Rows from block 10 of the audio encoder, named by matrix and row number. Each number is 128 + 24 x the weight over its row's rms, rounded and kept within 0 to 255. All counts start at 0. Numbers have three digits each. After the name is the row's rms in percent of the matrix's.
# conv: width-5 conv, dilation 3 (encoder.blocks.10.conv.weight, 256x256x5), inputs 225-239, a 5 kernel for each
conv.38 103:135121137116144109159091131157123158119111126139143115139128131139167137134118192141134146154123126119173098122162120134117114098116137149090118152141157127107133067075106130124168146167156119105118104138118140143145136046119
conv.39 100:144105120102146145117180126133134122198091126098120094151119151107121126107121131080168096128124145125138133133108127146115110113128192145117088155119153131156155160157120150081128124139166105124134094126113122149136128078118
conv.40 095:124136136126160117125224132138135115179178141133148125129157164141137174124125129133134155125083180124143125145113114147141127149127115147116170113112120123151095141119108106152099123131082099121143125142115187131095119118114
conv.41 098:074143127151149135126135126138107122134133154143147118081103096161142157136114104146115159140128122127107113142111094150160122130091177126105116132120124132108152116130145097140136109134137090137132109122111133145136137107138
conv.42 103:128127092153151131048141119158144079132134125154146117167121129119132122096101118119081132170166142131120106148104113136133117079130157138124113113167167163193149148121109194113162156121138118092091134121142129140112129090099
conv.43 094:133129136154122130137108125121110129105121123113142149135134078130170097154175130202162092156124126113135116120137108116121124100107088151143255140134124121170125175080139116142140146146152147120138099163158102139094146107167
conv.44 101:098118138103168141115132103130109122095135123119117130134127133135127108156125126108147163127134118197128122091136097109144129087159142127133123126134158112105110129139129118137135137115148137138144139124153139090160124131133
conv.45 103:083157134149116132138083117132118129066128136147138140147088162123119140112184120133135120116149110168113134089092084143128116140133148133113140142148119121103205166117130153138127127125132131078154098110205089106109143116130
conv.46 089:116126116049162141135108130143134146102103148140149129179099072107143104140138129111148154137136121154128139125168105124144160133133155110131121133127120139057104108126096146070107119141233115118124127137128173143138155095141
conv.47 101:124159074116116137112179131119157143203140099134153112077096161123131145104130091127138087123146135103097127126191122127114157128124100098111108142114105123136112136142139096111140140140130091107117093105107129114110108158125
conv.48 099:111136154128122130128138097099108119138103111159111136112102169118104127147154146119178144131125158115112096131098094172124125134108152111131169143090150152115148156163146097116149139159133110110155132128114114101120127140106
conv.49 105:128153165121142118124129092144162126165096092118127132116152136142105150139171110120130094111089130159132146135141149138121132130128079135114070155163097105174106110173145164113117111126097151156155107109126093107117112133141
conv.50 101:115135204083132135127131133109123154144120136148124122131084107111131112143121111138105133119152164127118119139091131120120115140095195125104255123128142126141147109151128089151143138099132108167136124162151092109135131135092
conv.51 099:094139102142113138133130128093119123115140154108109142141139095124143152228127116159124150125145095133107109109135108111101118149097114141114161130164083108146124118105163127140138112130126154143104120141128128113097134108140
conv.52 101:122151062122147120106148113119113112110109138143145132144149149170088136140141125153101095143123111074146130137119099121075173184118110124112153167119123100150115145126112155115156125140162118149152065148121128126141122130125
conv.53 100:104098153135111118118139143123107160143134136117130107138124168131149114101123158147131144151141143131096131076084109147142115146118139117136170145112178115107109128115112095155081120134118118174108144086100177122128083096126
conv.54 109:124152147099154133146122122137146130139184118087122133123167063095123187198100131122160142109136108111134142136175159121148148131172111130125153088121111097103116127100144092125206123105119141171121165122185110108117106100096
conv.55 097:125115113115124133121092129084116150079142130073138099152122159089071121142150150140124099169129096103097119146155127122128137114170159118142122122130132087111123118139122094125118131128075113068125152127090165145135145114125
conv.56 093:145127115124098146157140136122125161144140137121162148125133120131101106159099124105117127128136114120121143134186106139125122156094118132119124110139120142083120134099101144124126129146114182139159114150124136108152143143120
conv.57 099:174149119133123140068149118119136093155143118119142121124138115153146116156169094143146177101145089152126140072125121113137161096120112149126130153142128102097111116154086121131166124110136116163087118143178128138109115127159
conv.58 105:136130131091106126118095112131123123109132113125106150161177149106162159141128154122186156147116099065153143139135104108107128117135096088160121122114099085127150163128099144128114140126135073134137155096161138173151114115090
conv.59 094:114124103118135127157150147121113123188148119155135143103144125093119106125135100163189147101145126118101126148131112102162125122194138155129044134146139150104101108105128180117116169130116155128169115116116125160106154162138
conv.60 103:126127137123165173103137158112171104133159118137134121144122127139164107122146181136134086177148088163122139132121121112140137095150132095084126118129126145104124125166123159115178108199149134151167095083088104107145124141133
conv.61 102:117116141082150160113159124117137106166103151136144150093122133133082121081140109147133137108130185119131136105125134095113140110144137140133124149121138168180107120120158113110128125133115131134164130150139183121138086115149
conv.62 093:083132146133152121159134118136119135152112138112153129087109139119156170135141140079147164133123121173144126143139140165124118140185085148112175156173092126110148170125122165153083129135088108101106135113131141164118118163118
conv.63 088:126123130064146112136145131121128137175112106153137131138179129149134128121129099113102125116090135097143127124088135081147109133096132150117173159189138081106114139143123144096140081162115118122123134090117139136123066098160
conv.64 099:152099078120127145122096143103131122138157125108138157129170115153101151158079106104154145106128129068146108131099123131152121108092119101138117165117106105112107097139124122134098123128099161139132140149179162135113099099124
conv.65 106:115129165169099106123081098094129146134134152153113133114133121119132111135122121099176152092143187173135109114123100109146141108076140115112100149144135096150150105112163147083088123117186082121129156108147094110114181107090
conv.66 104:140170144076171104132140105160149136134122146124121121128100152131107134135126112061173101164130126141121172109178095158148121137116126116144123146097159092126136092099131131136130113113151096138108116119102074166103129128132
conv.67 089:127115089133116124156088106106132136091127143093163110206076156133165124132114149106134073153139138115138108127138132071101125108197145137141196116151120149108124108095126153101114136152105159131118138171141100147140136160127
conv.68 101:128161134090091114106127137154117113245109109115131127143140140138151109151139146159130162147109086118131123124112135110141124136093119157139115131116070106119120134115084126165128098133087161110145174115078129152149142139146
conv.69 103:104075176159131148129119124132125125114147144094151156124123102105136105079119127135122085106124091127165126123108111114109117116107141135104126122112110138135207176105077136137119132137134129122097134128082109117110133147166
conv.70 091:122165142043181121167103120113145140125118110153125179152112110097149158132121126137167134128138104097133109115131127135120139137155128130129200112115086145111108161146130129146126142099189121143163116135127115136111105129086
conv.71 106:124145107134147153132114145111129140133122148130142131109105098133139104128122136115149147157160147051145134139122114153140120150089140155126097116121107121147163108086135168122091122145093121117131142105103150102144148255105
conv.72 103:129129135174141112114150119161130111137126141056153144084126103156162103078160153124115118061085160149151138135114167103140126127102124144185080126091117095143214146090110151104090115135163140133100087117105063133140120113124
conv.73 101:135150174108138126132156128102124122093132132140112113112118065158162122127114137116135149132120125163142126133106184096146140139157110123103109134112103154137148107106133167105155154149125114127113127119105160148157083095162
conv.74 106:165144139095119135123122121140143130122136165130107134104093176117130127109136120110162089148128141103107060103135120143111114118119128161149162173132134129136131118110130152089138151123182132104121123092147131143112128112088
conv.75 093:093163157136148132112130147109100138155175137131142120146135153139160178112125132140116127135124141117156119147086151139142107109137093141107171126121102127110117176135158112182088153098117113136130152123149138104086106095140