Rows from block 11 of the audio encoder of a small encoder-decoder audio transcriber, named by matrix and row number. Each number is 500 + 40 x the weight over its row's rms, rounded and kept within 0 to 999. All counts start at 0. Numbers have three digits each.
After each channel's rows are labels from the 100 clips, of 14976, where the channel reaches its highest value: "strongest on" is what is common among them. Only what is clearly more common there than usual is listed. The data: read English sentences (LibriTTS-R).
# conv: pointwise conv (encoder.blocks.11.conv.weight, 256x256x1), inputs 0-85

conv.89:503489529494478528515513501445515678486496547486513510556505511484451512529535490471446482511476552496490467498537403481499492456503496533489499502583535433510543541507465490492509455468493446465483414503488482451449476469511493472486515511515516463513470440
strongest on: the word "be"

conv.7:443514506505510458559542414472577501524496460503552573479471487497486518524518488507481538553536500484522468543483560446455597427498457522488504496557477544543548385487546461454476455543474521508519576509554489475493519511506507546428441555541472408463516552
strongest on: the word "the"

conv.8:499521450491509533517513536477491561456406516524427499507543507515336525483495428560416460534489575497496510481559486511516555531485489417506468529558446522475451442527482490511544534494511510509551447556445527492495494497535496404460536344506434469521482468
strongest on: the word "her"; the word "for"

conv.22:538502436494505540563500470491573462479501485427550481425487542501523495486506596441573535522496479515458493484524498513480505503541447470447488506476481560457541472493523484480496498485454531553588470483483517505455531514488520577464494474549511519495532494
strongest on: the word "not"; the word "must"

conv.116:462530457494442512480584501452480534509429445497555504461475450477445541494465522533437489519436475557566495472536441440507438455559423454488507431398444454487519405519496480487532495507440521530503543478455507521523494504498470473519544478476500512460538498
strongest on: the word "i"

conv.141:440566492486425512490459492545540557505564493495480464471520462434539455515518508441560492472469495514460554444518447490474375480509432436512522414469480406515471533442504514505513529528471503522523459543478484481570486472566469430510407526514489481519491485
strongest on: the word "be"

conv.162:483547431546476488498516534533479484458529558477484480505537491459584488435511496561501551429525449522533547475528449520520506532516595450474551504569518531506546500461446437526512593495508459427427486479500509527530474559466470552550473493472504474531482529
strongest on: the word "i"; the word "that"; the word "not"

conv.217:447497522487493521529546507487572492582602501524536525489521442495487483525498478437530520497494533490453485435474499528512513494462420440464500522557488530515571471477475507490493491511516544494513435520579504429475553495463553495476510484478478469542510529
strongest on: the word "he"; the word "his"

conv.70:560513454511464653506462540423449477520456470504502507550528551464425476506507468472452516515518466447496519502473507536524540500432558594456488601492433518460548554500521499543475537488511465564460504481435539529447514526418463544506494453541519569457459485
strongest on: the word "said"; the word "she"

conv.99:491510503584536486571457516491528471504467532518506517450519499550483517511487500614438461513467499516534496551517494536532551493492421494553495523523530537551477466476509449483479410449531578478430525572486491520465514521538510462574521526522578479520545540
strongest on: the word "her"; the word "him"; the word "his"

conv.215:535498513464473505526496437472529549520525547535474473450489458551440486517464508534516461480479453480505514568463525410452522514422553451488476503500474544480492552535500519434559492550556498501497538527465497472459473482512521461525507488477458466416509642
strongest on: the word "of"; the word "with"

conv.180:558508444517475497444432434528531515478509570509532451599515426515474562446453616507460544461515462506464508432502464472519483532532537538469417465510457471509501500448549529475527496516521497437508494490486479451507489512517426500484511472510497533546489459
strongest on: the word "my"

conv.38:466395540412443465530533493538543514542506480486583544446484534464558529446535487510584481526499515499489451445459472479498491553460466467443519489484508636543489471508486575497485416537446581513466490543530497449460480466477515520513475480549433415496561510
strongest on: the word "you"; the word "for"

conv.144:565497552461445488543523482496481550507508491484593495480536466550621452440497592544426557485508475523573449523493475514472503527546463458495496466616553507509453518439489497535487488486517497439551509535527576479516532493593548492476528473489537470501505437
strongest on: the word "was"; the word "it"; the word "not"

conv.255:459507519549495408523473496448459487509503548538499542433477499507538465537478462485538502479465501513487433517581521379493514439482549480477530446505580485495510539528484527482462486531597494494455536569483578514519514512554474493454487506497511484518486502
strongest on: the word "is"

conv.1:479514521507504542432488500520527493511529538541461444540503436459475492484496511546520488464436568565533458473470562473496527479633537502569530602485607528482518539549517465556495514445592515498471506559449500484480491524482522557416462509476524579457528471
strongest on: the word "he"; the word "be"

conv.0:546518481477513524519391517519492459497462595528520500513462482519442487546504537538531550490491511464466485555506514508485500480496491539453527518559564505505512437466520454456459481514538576494525519470517478464455543584501534510483504446491474445528456518
strongest on: the word "her"

conv.68:460496517442488552529563549494473528537603519518499474465495485447616498389488459542588545522486500478560475500460425472442476458462421513532497456410504526562478599529485521471496483440486497483471497519520478495452462522480518424426524640460476470476509444
strongest on: the word "said"

conv.77:507516515470540470449431480488504518554465496466469515498500559562432505489466472551488486506509471495477543513530539489518470538476482487500501529538490484534546458459588577457439494510484476509505538460424420525430495566440422508458513467449491507456437428
strongest on: the word "it"

conv.121:543463493503523517515560418493504477499533465454534497486521473504439482524517537493426488489530487498571520526531519494429506460521514512471397499545517546514511463491503500506565461466505474498497488479528545552474492468474484495374494436516476517488495462
strongest on: the word "not"

conv.236:415506539473491440589533487488474485472611474494496516488514464496623537476433453508509519539484497474458463474522471453493510572457504482495485493460498521461481547498528490484493505458451494530556453457511585458470513516523467536507454642538530460510470539
strongest on: the word "he"; the word "had"; the word "his"

conv.79:443497453560485452607472505453508535463399464568489483514505471495441514559586443459496598475445468517455506528535532529475482518420556521489497523462504505507453451480555550516497563543518522499480496499520451478493505574497504531528578476508592521472451535
strongest on: the word "you"

conv.15:477570536503474459560459489473537511458530533593485431484459455476505489553457551516521482494496506511431503553424489445504490530517482544464471579479614523449506521540480498458536544469627458531481461586539499495522482452493574526481492547490447553550553498
strongest on: the word "was"; the word "not"

conv.150:529471534559451549542580478395508494500610500496481450572517519524513499479530503510523485528433434547506515460473446457528528552471539457476469519515508532526500445500481522472465515498540488490606505505557493544539495476459505510465457478512429567485486462
strongest on: the word "not"

conv.36:556548480429480478511560520499486510445463492544480518538505481601551483486593557543507613530467471469499496546526479495540490574430511505476551537517436500504560456491465435521452476434485551450573474452538448463452491587521538495491519434519475513546447496
strongest on: the word "said"

conv.240:497447558459539511481492492508497510508487393524514477511473567459549476518500473536531465485468463509498434498493529462456466522492500456506572484489475569531490520449587602511524518456480562462505539493526556445479466429475499447454514465595548516530493472
strongest on: the word "the"; the word "from"

conv.143:499512508511490476547511534510462531510488513417506540526450433510534585462547538545545467531516523501500494450470448536494470524562449541577407486562484455548478519519508481554488526523438571458512499504479459489450473500529532465498565490450481446546566523
strongest on: the word "her"

conv.16:516435485502490564482532459544484521545603541549552491532535516556538461476537549464545591483444522452482484495550548550483470500484512482507422451564514504501510480446509456506553537576492402428527465528580485492450483495458504521399521514461501502527485486
strongest on: the word "it"; the word "but"

conv.241:498532543466561497502474433565515542479511501564517514489470569558501533381500510553509455484477504504479424479446469551537515421518482452469513538503478536508475494487483464489579519456551479552511494491407533468455520542507518544457505518379467505474471463
strongest on: the word "was"; the word "with"

conv.39:495531552483505470515507510481532515522455434468518477532471517436463496425491507527456480500573489540568527504481485453475477422532578515585430430557462487524467458493556454497431540479411545510462506508492536440475493461434491474470558526517521507564513518
strongest on: the word "you"; the word "not"; the word "me"

conv.101:479509482460481539515570528533497480521618508497558418502496503505530458458516493526444573516493357436495581487528500520460503477536569466516494470500462553487509548512508516467490521487472465450540557444531548512504488470566493579533485644525448494524437510
strongest on: the word "the"

conv.18:531489553489517455564465496493491501522542491492569530542458404431499456504485504562473486500512495603477497517537507493460496524550587457526498495563552428570485441481546463489460510486522591471485505531542545474448495481529517468473530479539544476489563544
strongest on: the word "you"; the word "he"

conv.113:517410436443460548482405511555487521564535505512489510531592475549514489503530502509495546506527460457443486486495543467540472490509573459515467491513474453524484471427534510537469536469474466521436534491521526522469517581491471455481466481513516470529569476
strongest on: the word "man"

conv.25:550484472465468473560470497509515514540520474485547506522539527558503433437548520543430513502463544556502533546446412489490598455501485478494374468533436408481470403441508506555488535476482572523464474486463526473498471564493513543533431504514434477501550496
strongest on: the word "you"

conv.23:520524526508465467588503515465523502521469465502563475534493508523527455523495492513470553516523550510527458524494506476487533497506465516525468500446487477526470492543381487537550486528401495491472510525542544427501522460541616523516502517607490509472609519
strongest on: the word "you"

conv.202:376500472464467516458494566569437582520543529465424410518480555526521464509540415521502535469545482453501600492507481445468510498418529461497483434484514513425526505453546496474508508551497503512488397475478444438450492475444457436547504516467456470509413521
strongest on: the word "i"; the word "but"

conv.54:416515548457520503472502379465509501444494475467514494506500447457522463474545477525464411526534523509471443468486501527484453505529396531500490476498517479491454489583372523490545489486506505525434433558553488477496592503510591472415481507572519502397601557
strongest on: the word "you"

conv.46:543511496515512512448513529492431481417495438532457456534490454485481493507549547545454552445501497590465473494518528502492548455546573463569527519484534434480523472465540508469516543434484516446527457475479510514436485485453497480524455490510506527502483444
strongest on: the word "my"; the word "i"

conv.32:555466439485465492431491526405482519469490503488498480495565516468507497459477521582546485458567514612512494428473510521565557509529507462454502530451547499529501513482492470534479520507483497517548544462451549445459463490469527459529514523461520504572427498
strongest on: the word "not"

conv.200:526560465438482466494586476467463507511481498542496498518512498495456630581476506473469497480436486445527522507502541453493383514535467504482454435529555494524535489541462463460460495541530533506485442578549503520543491458471499535510481542560546543484492435
strongest on: the word "was"

conv.218:517508475522520574444451524472465446526505499511463490526504478522542499482492490548481428461529491514499466585505538548522618465541492531495540502558456549466532488517505472496487457507489545512448540477541514535516532456530513453382512401496503462539498443
strongest on: the word "i"

conv.161:522498500468540536500543482448548502500450484483544456463537504521419518461479524423467409474472577493536395474540406445538521479535516448441498500451501493505482460501488460465597486448476503476467475506470499509523489528509507499469507490480485472499510452
strongest on: the word "i"; the word "not"; the word "could"

conv.222:473423545507478492557448493470510468524364535521535501504459535476488449533487522552515461437468501440494522441476519486455529492528525477540529553483493499529451478457506459518523516507554480506520541569516529459522452539487498541510493407485490495481461561
strongest on: the word "of"

conv.112:539454511518523494502568420590515551503484493401543594561468523587446543460503513544490453624456478502490450480515549528539524551496432501496481521535470458469483504551491468475432518513500462535473472557516481510482570471512440443460524492482540572486555503
strongest on: the word "him"; the word "he"; the word "his"

conv.190:599426451525526581502505551491377486505535492518494550581515475489516475449468507483519530506502437489480484520493467474549511498529439565448536489511544556512541488491528535486451519518437540460500528435492554525513467510385483638576466498542488496575451457
strongest on: the word "i"; the word "have"; the word "she"

conv.191:507472498504449488527535511463458495557496454460500471516536492443533536523536529544489479462457566425501521483543478420490508486456580424479480469505482509517494519453551488442546492528473582453460504508532473477468564478488444458501554546535545475566486499
strongest on: the word "was"

conv.214:498464507417513450454470512510469491419452422494476507504471507539456447566444444481487481520528468449488437514498554450392476496515473497491445512509477542500460496450550539523475471480507460478517526512423581470488469496585481472419468489495452500477471443
strongest on: the word "again"; the word "man"

conv.108:531598517500430463529477483468532496536490490495515512452514479458447498509496434523438456528566450591495473466484454503488551520531488493454431470447509471518551467573513469477513520580427502547489488510544445463539452468500476622479476525505485475506490495
strongest on: the word "not"; the word "he"

conv.96:519432537540498460582476543430478530538528446511492517530621499422522465493462494608447521511496492456532515441560462509578518502502612547487479487468470484513511501496516488604470445478472496404515500490481437512425576438482526533514512500529527506522519454
strongest on: the word "i"; the word "my"

conv.97:509573511535504461546483515517502512462524524516487516561460521484557430429463465497488499506507469471509415498488476530454520509449534493494544480595481534548449466494544451534526480523549484466508528506511512476503517516556497570458504453437496541524451465
strongest on: the word "it"; the word "was"

conv.136:415440513534476510506488568555423430497467493466463470528447454498435455504557402560467501512480530451562545468435542489462507503520543510525490520493527479476502508551553492434447575545493520389498555503499511510441570557506479525465491464515531486575527463
strongest on: the word "said"

conv.146:514407569520540522516519539537471486501510466466503558465478491457499521530413535552488521519553498615519495485523590581484524453533470456515493492526554517581470601560467591473440536556493503500484527469484525487492532549547507461540482545552468547493435501
strongest on: the word "said"; the word "for"