config.yaml
model: "encoder-decoder audio transcriber"
dataset: "read English sentences (LibriTTS-R)"
train_examples: 15625
n_mels: 40
hop_length: 160
input: "log_mel"
spec_augment: true
win_length: 512
tokenizer: "word"
vocab_size: 8027
encoder_arch: "tdnn"
encoder_norm: "batchnorm"
encoder_activation: "gelu"
encoder_depths: [16]
encoder_kernel_size: 5
encoder_stem: "single"
encoder_widths: [256]
fusion: "prefix"
label_smoothing: 0.1
decoder_width: 256
decoder_layers: 8
decoder_norm: "layernorm"
decoder_norm_position: "res_post"
decoder_activation: "quick_gelu"
decoder_mlp_ratio: 4
decoder_head_dim: 48
decoder_fused_qkv: false
decoder_bias: "none"
decoder_qk_norm: false
decoder_layer_scale_init: 0.1
decoder_parallel_block: false
decoder_inner_norm: false
decoder_drop_path: 0.05
decoder_positions: "learned"
decoder_prefix_bidirectional: false
decoder_connector: "mlp"
decoder_tie_embeddings: false
init: "kaiming_normal"
optimizer: "soap"
beta2: 0.99
learning_rate: 0.0034
beta1: 0.95
shampoo_beta: 0.99
eps: 1e-08
precondition_frequency: 20
max_precond_dim: 512
one_sided: true
adamw_lr_other_params: 0.0014
max_grad_norm: 3.0
cautious_weight_decay: true
max_steps: 9900
batch_size: 64
epochs: 40.6
lr_schedule: "step"
warmup_steps: 990
weight_decay: 0.2
adamw_weight_decay_other_params: 0.01
Rows from block 9 of the audio encoder of a small encoder-decoder audio transcriber, named by matrix and row number. Each number is 128 + 32 x the weight over its row's rms, rounded and kept within 0 to 255. All counts start at 0.
After each channel's rows are labels from the 100 clips, of 14976, where the channel reaches its highest value: "loudest" is the band of the loudest frequency at the time of the peak. Only what is clearly more common there than usual is listed. The data: read English sentences (LibriTTS-R). In brackets: how many of the 100.
# conv: pointwise conv (encoder.blocks.9.conv.weight, 256x256x1), inputs 172-255

conv.42 [149 127 114 123 104  98 133  75 106 107 120 110 127  96 132 135 221 104 140 132 100  96  97 191 133 141  91 119  82 201 136 112 155 123 125 108 109 158  86 106 190 112 145 127 165 132 125  45 111 167 138 128 179 142 138 142 112 142 163 133  79  92 109  96 153 136 152 131  96  99 162 100 109 163 100 155 156 131 113 139 103 127 141  82]
loudest: 2000 to 4000 Hz (29)

conv.84 [152 128  77 123 133 121 122  67 129 132 114 151 114 178 189 117 108 157 134 139 141 174 122 145 122 128 126 179 107 139 132 109 177  67  92 109 119 129 198  95 183 146 154 149 130 166 162 133 167 157 151  81  98 131 132 107 101 154 136 164 109  91 144  90 107 178 154 114 233 125 174 182  99 123 103 160 169 102 147 147 124 103  72 150]
loudest: 4000 to 8000 Hz (27)

conv.40 [148 148  42 133 164  60 120 108 152 136 134 117 109 123 116 100 114 150 114 145 151  79  96 128  93  71 111 140 115 153 143 184 129  43 123 158 133 117 173 164 148 118 113  89 143 138 128 116  79 141 135 151 134 119 166 103 155 109 178 108 109 142  90  23 115 125 105  86 126 121  98 185  80  55  83 116 123 148 106  98 108 154 169 105]
loudest: 250 to 500 Hz (47)

conv.30 [144 146 136 135 141 129 181 108 115 136 127 136 134  80 164 141 150 104  78 170 148 106 117 102 124 138 113  96 170 107 178 238 152 139 141  77  94  90 171 115 139 157 177  89 111 132  98 183  90 128 106 120 103 138 121 137 127 172  93 102 128 149 153 160 135 149 166 113 129 155 113 130 160 108  99 103 112 150 154 134 147 168  85 105]
loudest: 250 to 500 Hz (37)

conv.33 [174 147  97 170 105 104 121 156 120  80 148 174  93 204 104 103 110 114 142 129  34 167  91  76  93 116 137 126 143  94 187  79  91  95 143 132 148 156  91 137  98 104 133  15 208 113 156 132 110 150 210 182 112  81 132 102 159 181 160 160 118 105 141 123 134  86 158  95 147 116 101 147 139 117 110 126 162 112 152 121 133 115 147 124]
loudest: 4000 to 8000 Hz (56)

conv.99 [132  95 148 161 101 164 114  27 149 104  92 122 109 139  79 107 122  87  97 113 114  56 153  81  95  62 147 147 129 129 158 113 125 155  91 147 231 132 105 120 102 121 141 144 143  88  60 140 193 140  77 107 128 110 132 140 139 112 118 168 149 130 147 166 129 103 179 117 142 138 174 104 141 111 145  90  97  82 158  91  65 123 127 174]
loudest: 500 to 1000 Hz (44)

conv.8 [186 116 106 155 132  94 142  91 150 130 145 204 121 156 138 171 205  68 161 140 111 152 106 142  90 127 187 146 127 186 163 131 168 119 123 109 124  90  90 166 152  86 144  99 193 116 132 147 127 130 147 183  82  99  99 102 231 146 137 129 131 147 153 137  81 149  77 115 154  87 195 113 105  74 117 144 135 144 111  47 126 145  75 162]
loudest: 4000 to 8000 Hz (68)

conv.20 [123 125 139 132 128 145 122  95 123 135  82  97 171 112 125 104 133 152 149 108  92 141 105 131 138 115 200 137  18  94 143 118 132 155 147 115 134 179 100 146 114 159 141 121 124 176 125  99 111 104  88 150 113 116 131 172 168  84  61 194 131 120 118 109  79 154 135 246 110 110 114  97  93  56 106  58 131 121 106 108 143 115 149 121]
loudest: 500 to 1000 Hz (26)

conv.242 [111 149 154 123 108 157 134 152 175 152 144  81 133 114 116  80 142 152 172 129  89 132 132  79 149 167 135 115  78 138 136 141 103 137 130 125  91 167 112 121 104 109  60 154 123 186 128 114 205 146 163 125  88 146 157 140  58  62 112 178 114 150 136  52 121 114 125 187  93  96 142 191 155 156  72 118  26 156 124 100 120 133 105  98]
loudest: 500 to 1000 Hz (33)

conv.166 [119  46 103 150  86 127 167 125 159 127 120 180 131 173 158 157 168 124 112 117 159 189 101 159 107 100 191 110  78 139 148 114 159 110 145 103  87 108 104 131 112 140 106 154 158  66  90 116 162 107 152 162 174  97 123 132  95 140 132 138 156  96 135 117 159  69 157 162 125  62  99 134 115 110 118 156 152 120  97  52  79 115 135 108]
loudest: 4000 to 8000 Hz (53)

conv.251 [ 98 142 121 110 133 140 106 137 138 133 146 142 167 131 136 119 188 125  77 106 151 163 124  92  72 136 172 115 133  94 104 116 181 176 142  71 104 160  80 114 145 136 133 121 131 132 166 154 107 137  52 204 127 137 109 131 118 124 117 176 111  64 153 107  67 130 179 148  96  96 106 135 147 163 135 176 147 112 105 100 143  63 104  91]
loudest: 4000 to 8000 Hz (52)

conv.135 [143 113  71 103 136 144 127 136 107 160 110  90 106  94 148 101 112 144 102 121  79 142 109 154 103 151 168 139 126 122  53 152  92 170 165 134 164 108 122  88 120  84 150 158 111 128 192 111 141 141 139 157 189  83 121 100 150 123  91  95 123  63 138  87 102  79 131  69 185 186 123 111 164 131 168 116 134 153 125 153 122 193  98  63]
loudest: 4000 to 8000 Hz (33)

conv.143 [125 141 102 131  97  97 108 152 165 144 129 162  84  88 134 129 116 142 139 142 140 118 136 132 130 143 135 150 169 100 110 111 195 164 196 145  94 148 169 150  53  79 122  90 108 162 136 119 162  98  93 174  53  55 148 122 121 101 110 118 139  84 125 145  83 166 143 184 189  60 148  88 172 120  87  99 131 111 102  95 150 138  95 111]
loudest: 500 to 1000 Hz (39)

conv.150 [ 95 138  93 135 135 181  92  96 124 129 165  84 134 164 220 159 102  96 186 100 137  70 140 145 118 140 126 122 137  76 132  85 199  59  88 176 142  82  90 123 117 116  93 102 117 172 155 150 177  81 152 103 118  92 133  80 124 136 109 108 102  92 200  82 132 103  88 149 120  80  95 130 142  83 149 127 144 177 152 120 113 131 137 110]
loudest: 4000 to 8000 Hz (42)

conv.68 [135 196 102 124 148 140  56 114 130 129 161 108 159 127 158  77 129 139 147 116 127 131 166 164 200 141 155 104 103 107 134 146 127 121 101 176 122 138 112 138 133 105 151 114 132 167 127 117 109  57  83 173 174 185 153 103 152 129 139 102 150 138  76 100 147 153 122 124 108  99  71  97 148 201 167  89 118 184 196  76 207 138 179 119]
loudest: 4000 to 8000 Hz (37)

conv.241 [137  89 178  93 149  96 159 138 143 112 127 123 128  93  84  65 107 136 146 166 209 153  95 171 108  80 177 160 168 160 116 150 184 153 141 127  95  96 142  96 138 109 140 172 105 148 134 175 183 107 137 136 157  70 124 112 102 173  81 164 138  73 106  90 205  73  81 104 128  83 137 115 132 104 139 148 142 135 158 165 144 167 132 101]
loudest: 500 to 1000 Hz (26)

conv.151 [ 77  75  96 133  77 100 144 173 150  92 155 184 135  91 117 117 149 116 116 152 129 120 125  85 102 102 122  78 208 122 131  92 161 111 117  65 157 106  96 100 154 138 129 140 100 118  80 107 147 103  51 116  58 104 130 126 124 151 117 136 138 111 147 144  49 123  87 122 122 100 115  92 138  99 107 134 107 115 102  79  92 129 102 100]
loudest: 500 to 1000 Hz (31)

conv.168 [115 163 147 119 176 152 143 118 150 130  88 191 148 135 163  81 117  85 115 103 117  98 200 112  96 127 152 120 137  67  61 148 144 135  67 138  61 147  61 123 124 158 107  91 106 125 148 123 116 150  96 189  88  69 151  78  91 156 178 160 172 129 160 169 113  85 148 194  96 111 168 100 130  78 132  84 106 141 150  77 134 159 135 133]
loudest: 500 to 1000 Hz (26)

conv.19 [116 221 139 109 146 149 113  99 136 174 148  84 147 138 187 112 167 100 117 119 111 181 132  99 140 126  62 170 117 142 157 133  94 174 151 147 109 142 130 143 165 112 132 111 131 145 124  98 110  89 165 119  80 167  44 103  92 140 128 128 137 150 105 154 174 152 120 141 136 133 174 127 110  78 108 139 115 128 121  83  93 152 139 100]
loudest: 4000 to 8000 Hz (39)

conv.85 [138  95  56  92 137 117 150 131 141 158  70 113  17 112 162 124 126 159 150 175 172 140 111 147 132 133 128 116 123 202 117 164 122 222 154 127  93  98  93 139 130 139 131 116 112 146 128 108 119 181 188 195 115 101 117 125 118 142 128 167 113 102 167 137  61 129 144 114 145 112 243 148 248 106 106 158 155 117 119  61 176 133 175 156]
loudest: 4000 to 8000 Hz (26)

conv.89 [ 74 140  92 156 113 117 178 101 109 125 102 172 124 115 126 120 152 113 108 116 152 135  94 153 110 109 145 139 143 165 159 142  82  66 159 117 117 163  42 104  98  72 121 135 174  70 145  83 123 102 155 127 208 152 102 111  91 186 122 130 106  73 146 169 208 168 124 155 105 170  61 123 164 123  92 144 153 128 144 153 124 148 113 102]
loudest: 500 to 1000 Hz (29)

conv.226 [133 105  66 121 106 159 126 112 153 133 135 152 123  98 120 108  98 161 135  85  88 148 106 156  93 176 125 166  89 136  68  79 147 100 113 169 128 104 104  85 110  55 111 110  68  99 143 131 113  88  74 144  80 135 141  60 116 116 144  95 125 125  94  84  90 154 160 155 121  99  94  96 119 138 137  87 176  92 113 153 142  95 155 118]
loudest: 500 to 1000 Hz (32)

conv.194 [126 117 122 152 119 150 146 171 111 132 118  95 131 110 119 168 123 143 119 118 121 150 146 102 118 104 130 139 131 119 120 113 127 109 116 117 124 194 135 105 119 121  71 116 147 129 146 109 111 146 115  65 154 131 123 175 122  77 160 105 120 123  98  87 119 136  86 137  84 137  92 152  80 141 175  71 168 177 113 145 130  42 106  67]
loudest: 500 to 1000 Hz (50)

conv.25 [124 190 143 143  66 131  81 157  99 117  90 152 113 125 126 174 174 128 138 104 143 176  96 122 118 139 151 186  83 160 120 120 142 152 101 125 126 119  84  97 133  97 126  67 162 121 104 102  87 159 143 175 144 109 117 176 154 129 118 164 124  89 230 102 122 126 209 108 168 109 107 167 171 106  85  93 144 149 128 116 169 117 156 143]
loudest: 4000 to 8000 Hz (43)

conv.185 [116 165 119 124 142 160 131  59 175 142 173  76 133 137 123 114 162 114 127 146 181 165 103 138 140 170 105 127 112 136  67 155 158 126 105 127 111 135  90  89 146 128 105  80  78 119 175 146 162 111 168 147 105  83 124  91 158  86 160 143 165 131 139 125 199 174 138 131 107 136 152 106 113 122 185 160 154 150 174 131 152 115  54 149]
loudest: 4000 to 8000 Hz (35)

conv.61 [121  84 155 119 111 137 130 134 164 148 122 140 135  82 133 121  92 233 115 220 124 127  86 109 110 182  96 180  90 109 147 133 152  88 205 109 171 100 142 127 132  91 142 155  66 156 116 117 137 133  80 115 106 182 116 154 161 110 158  98 149 127 146 120  94  94 112 122 126 137 147 175 117 127 159 192  98 163 108 103 126 135 148 131]
loudest: 500 to 1000 Hz (30)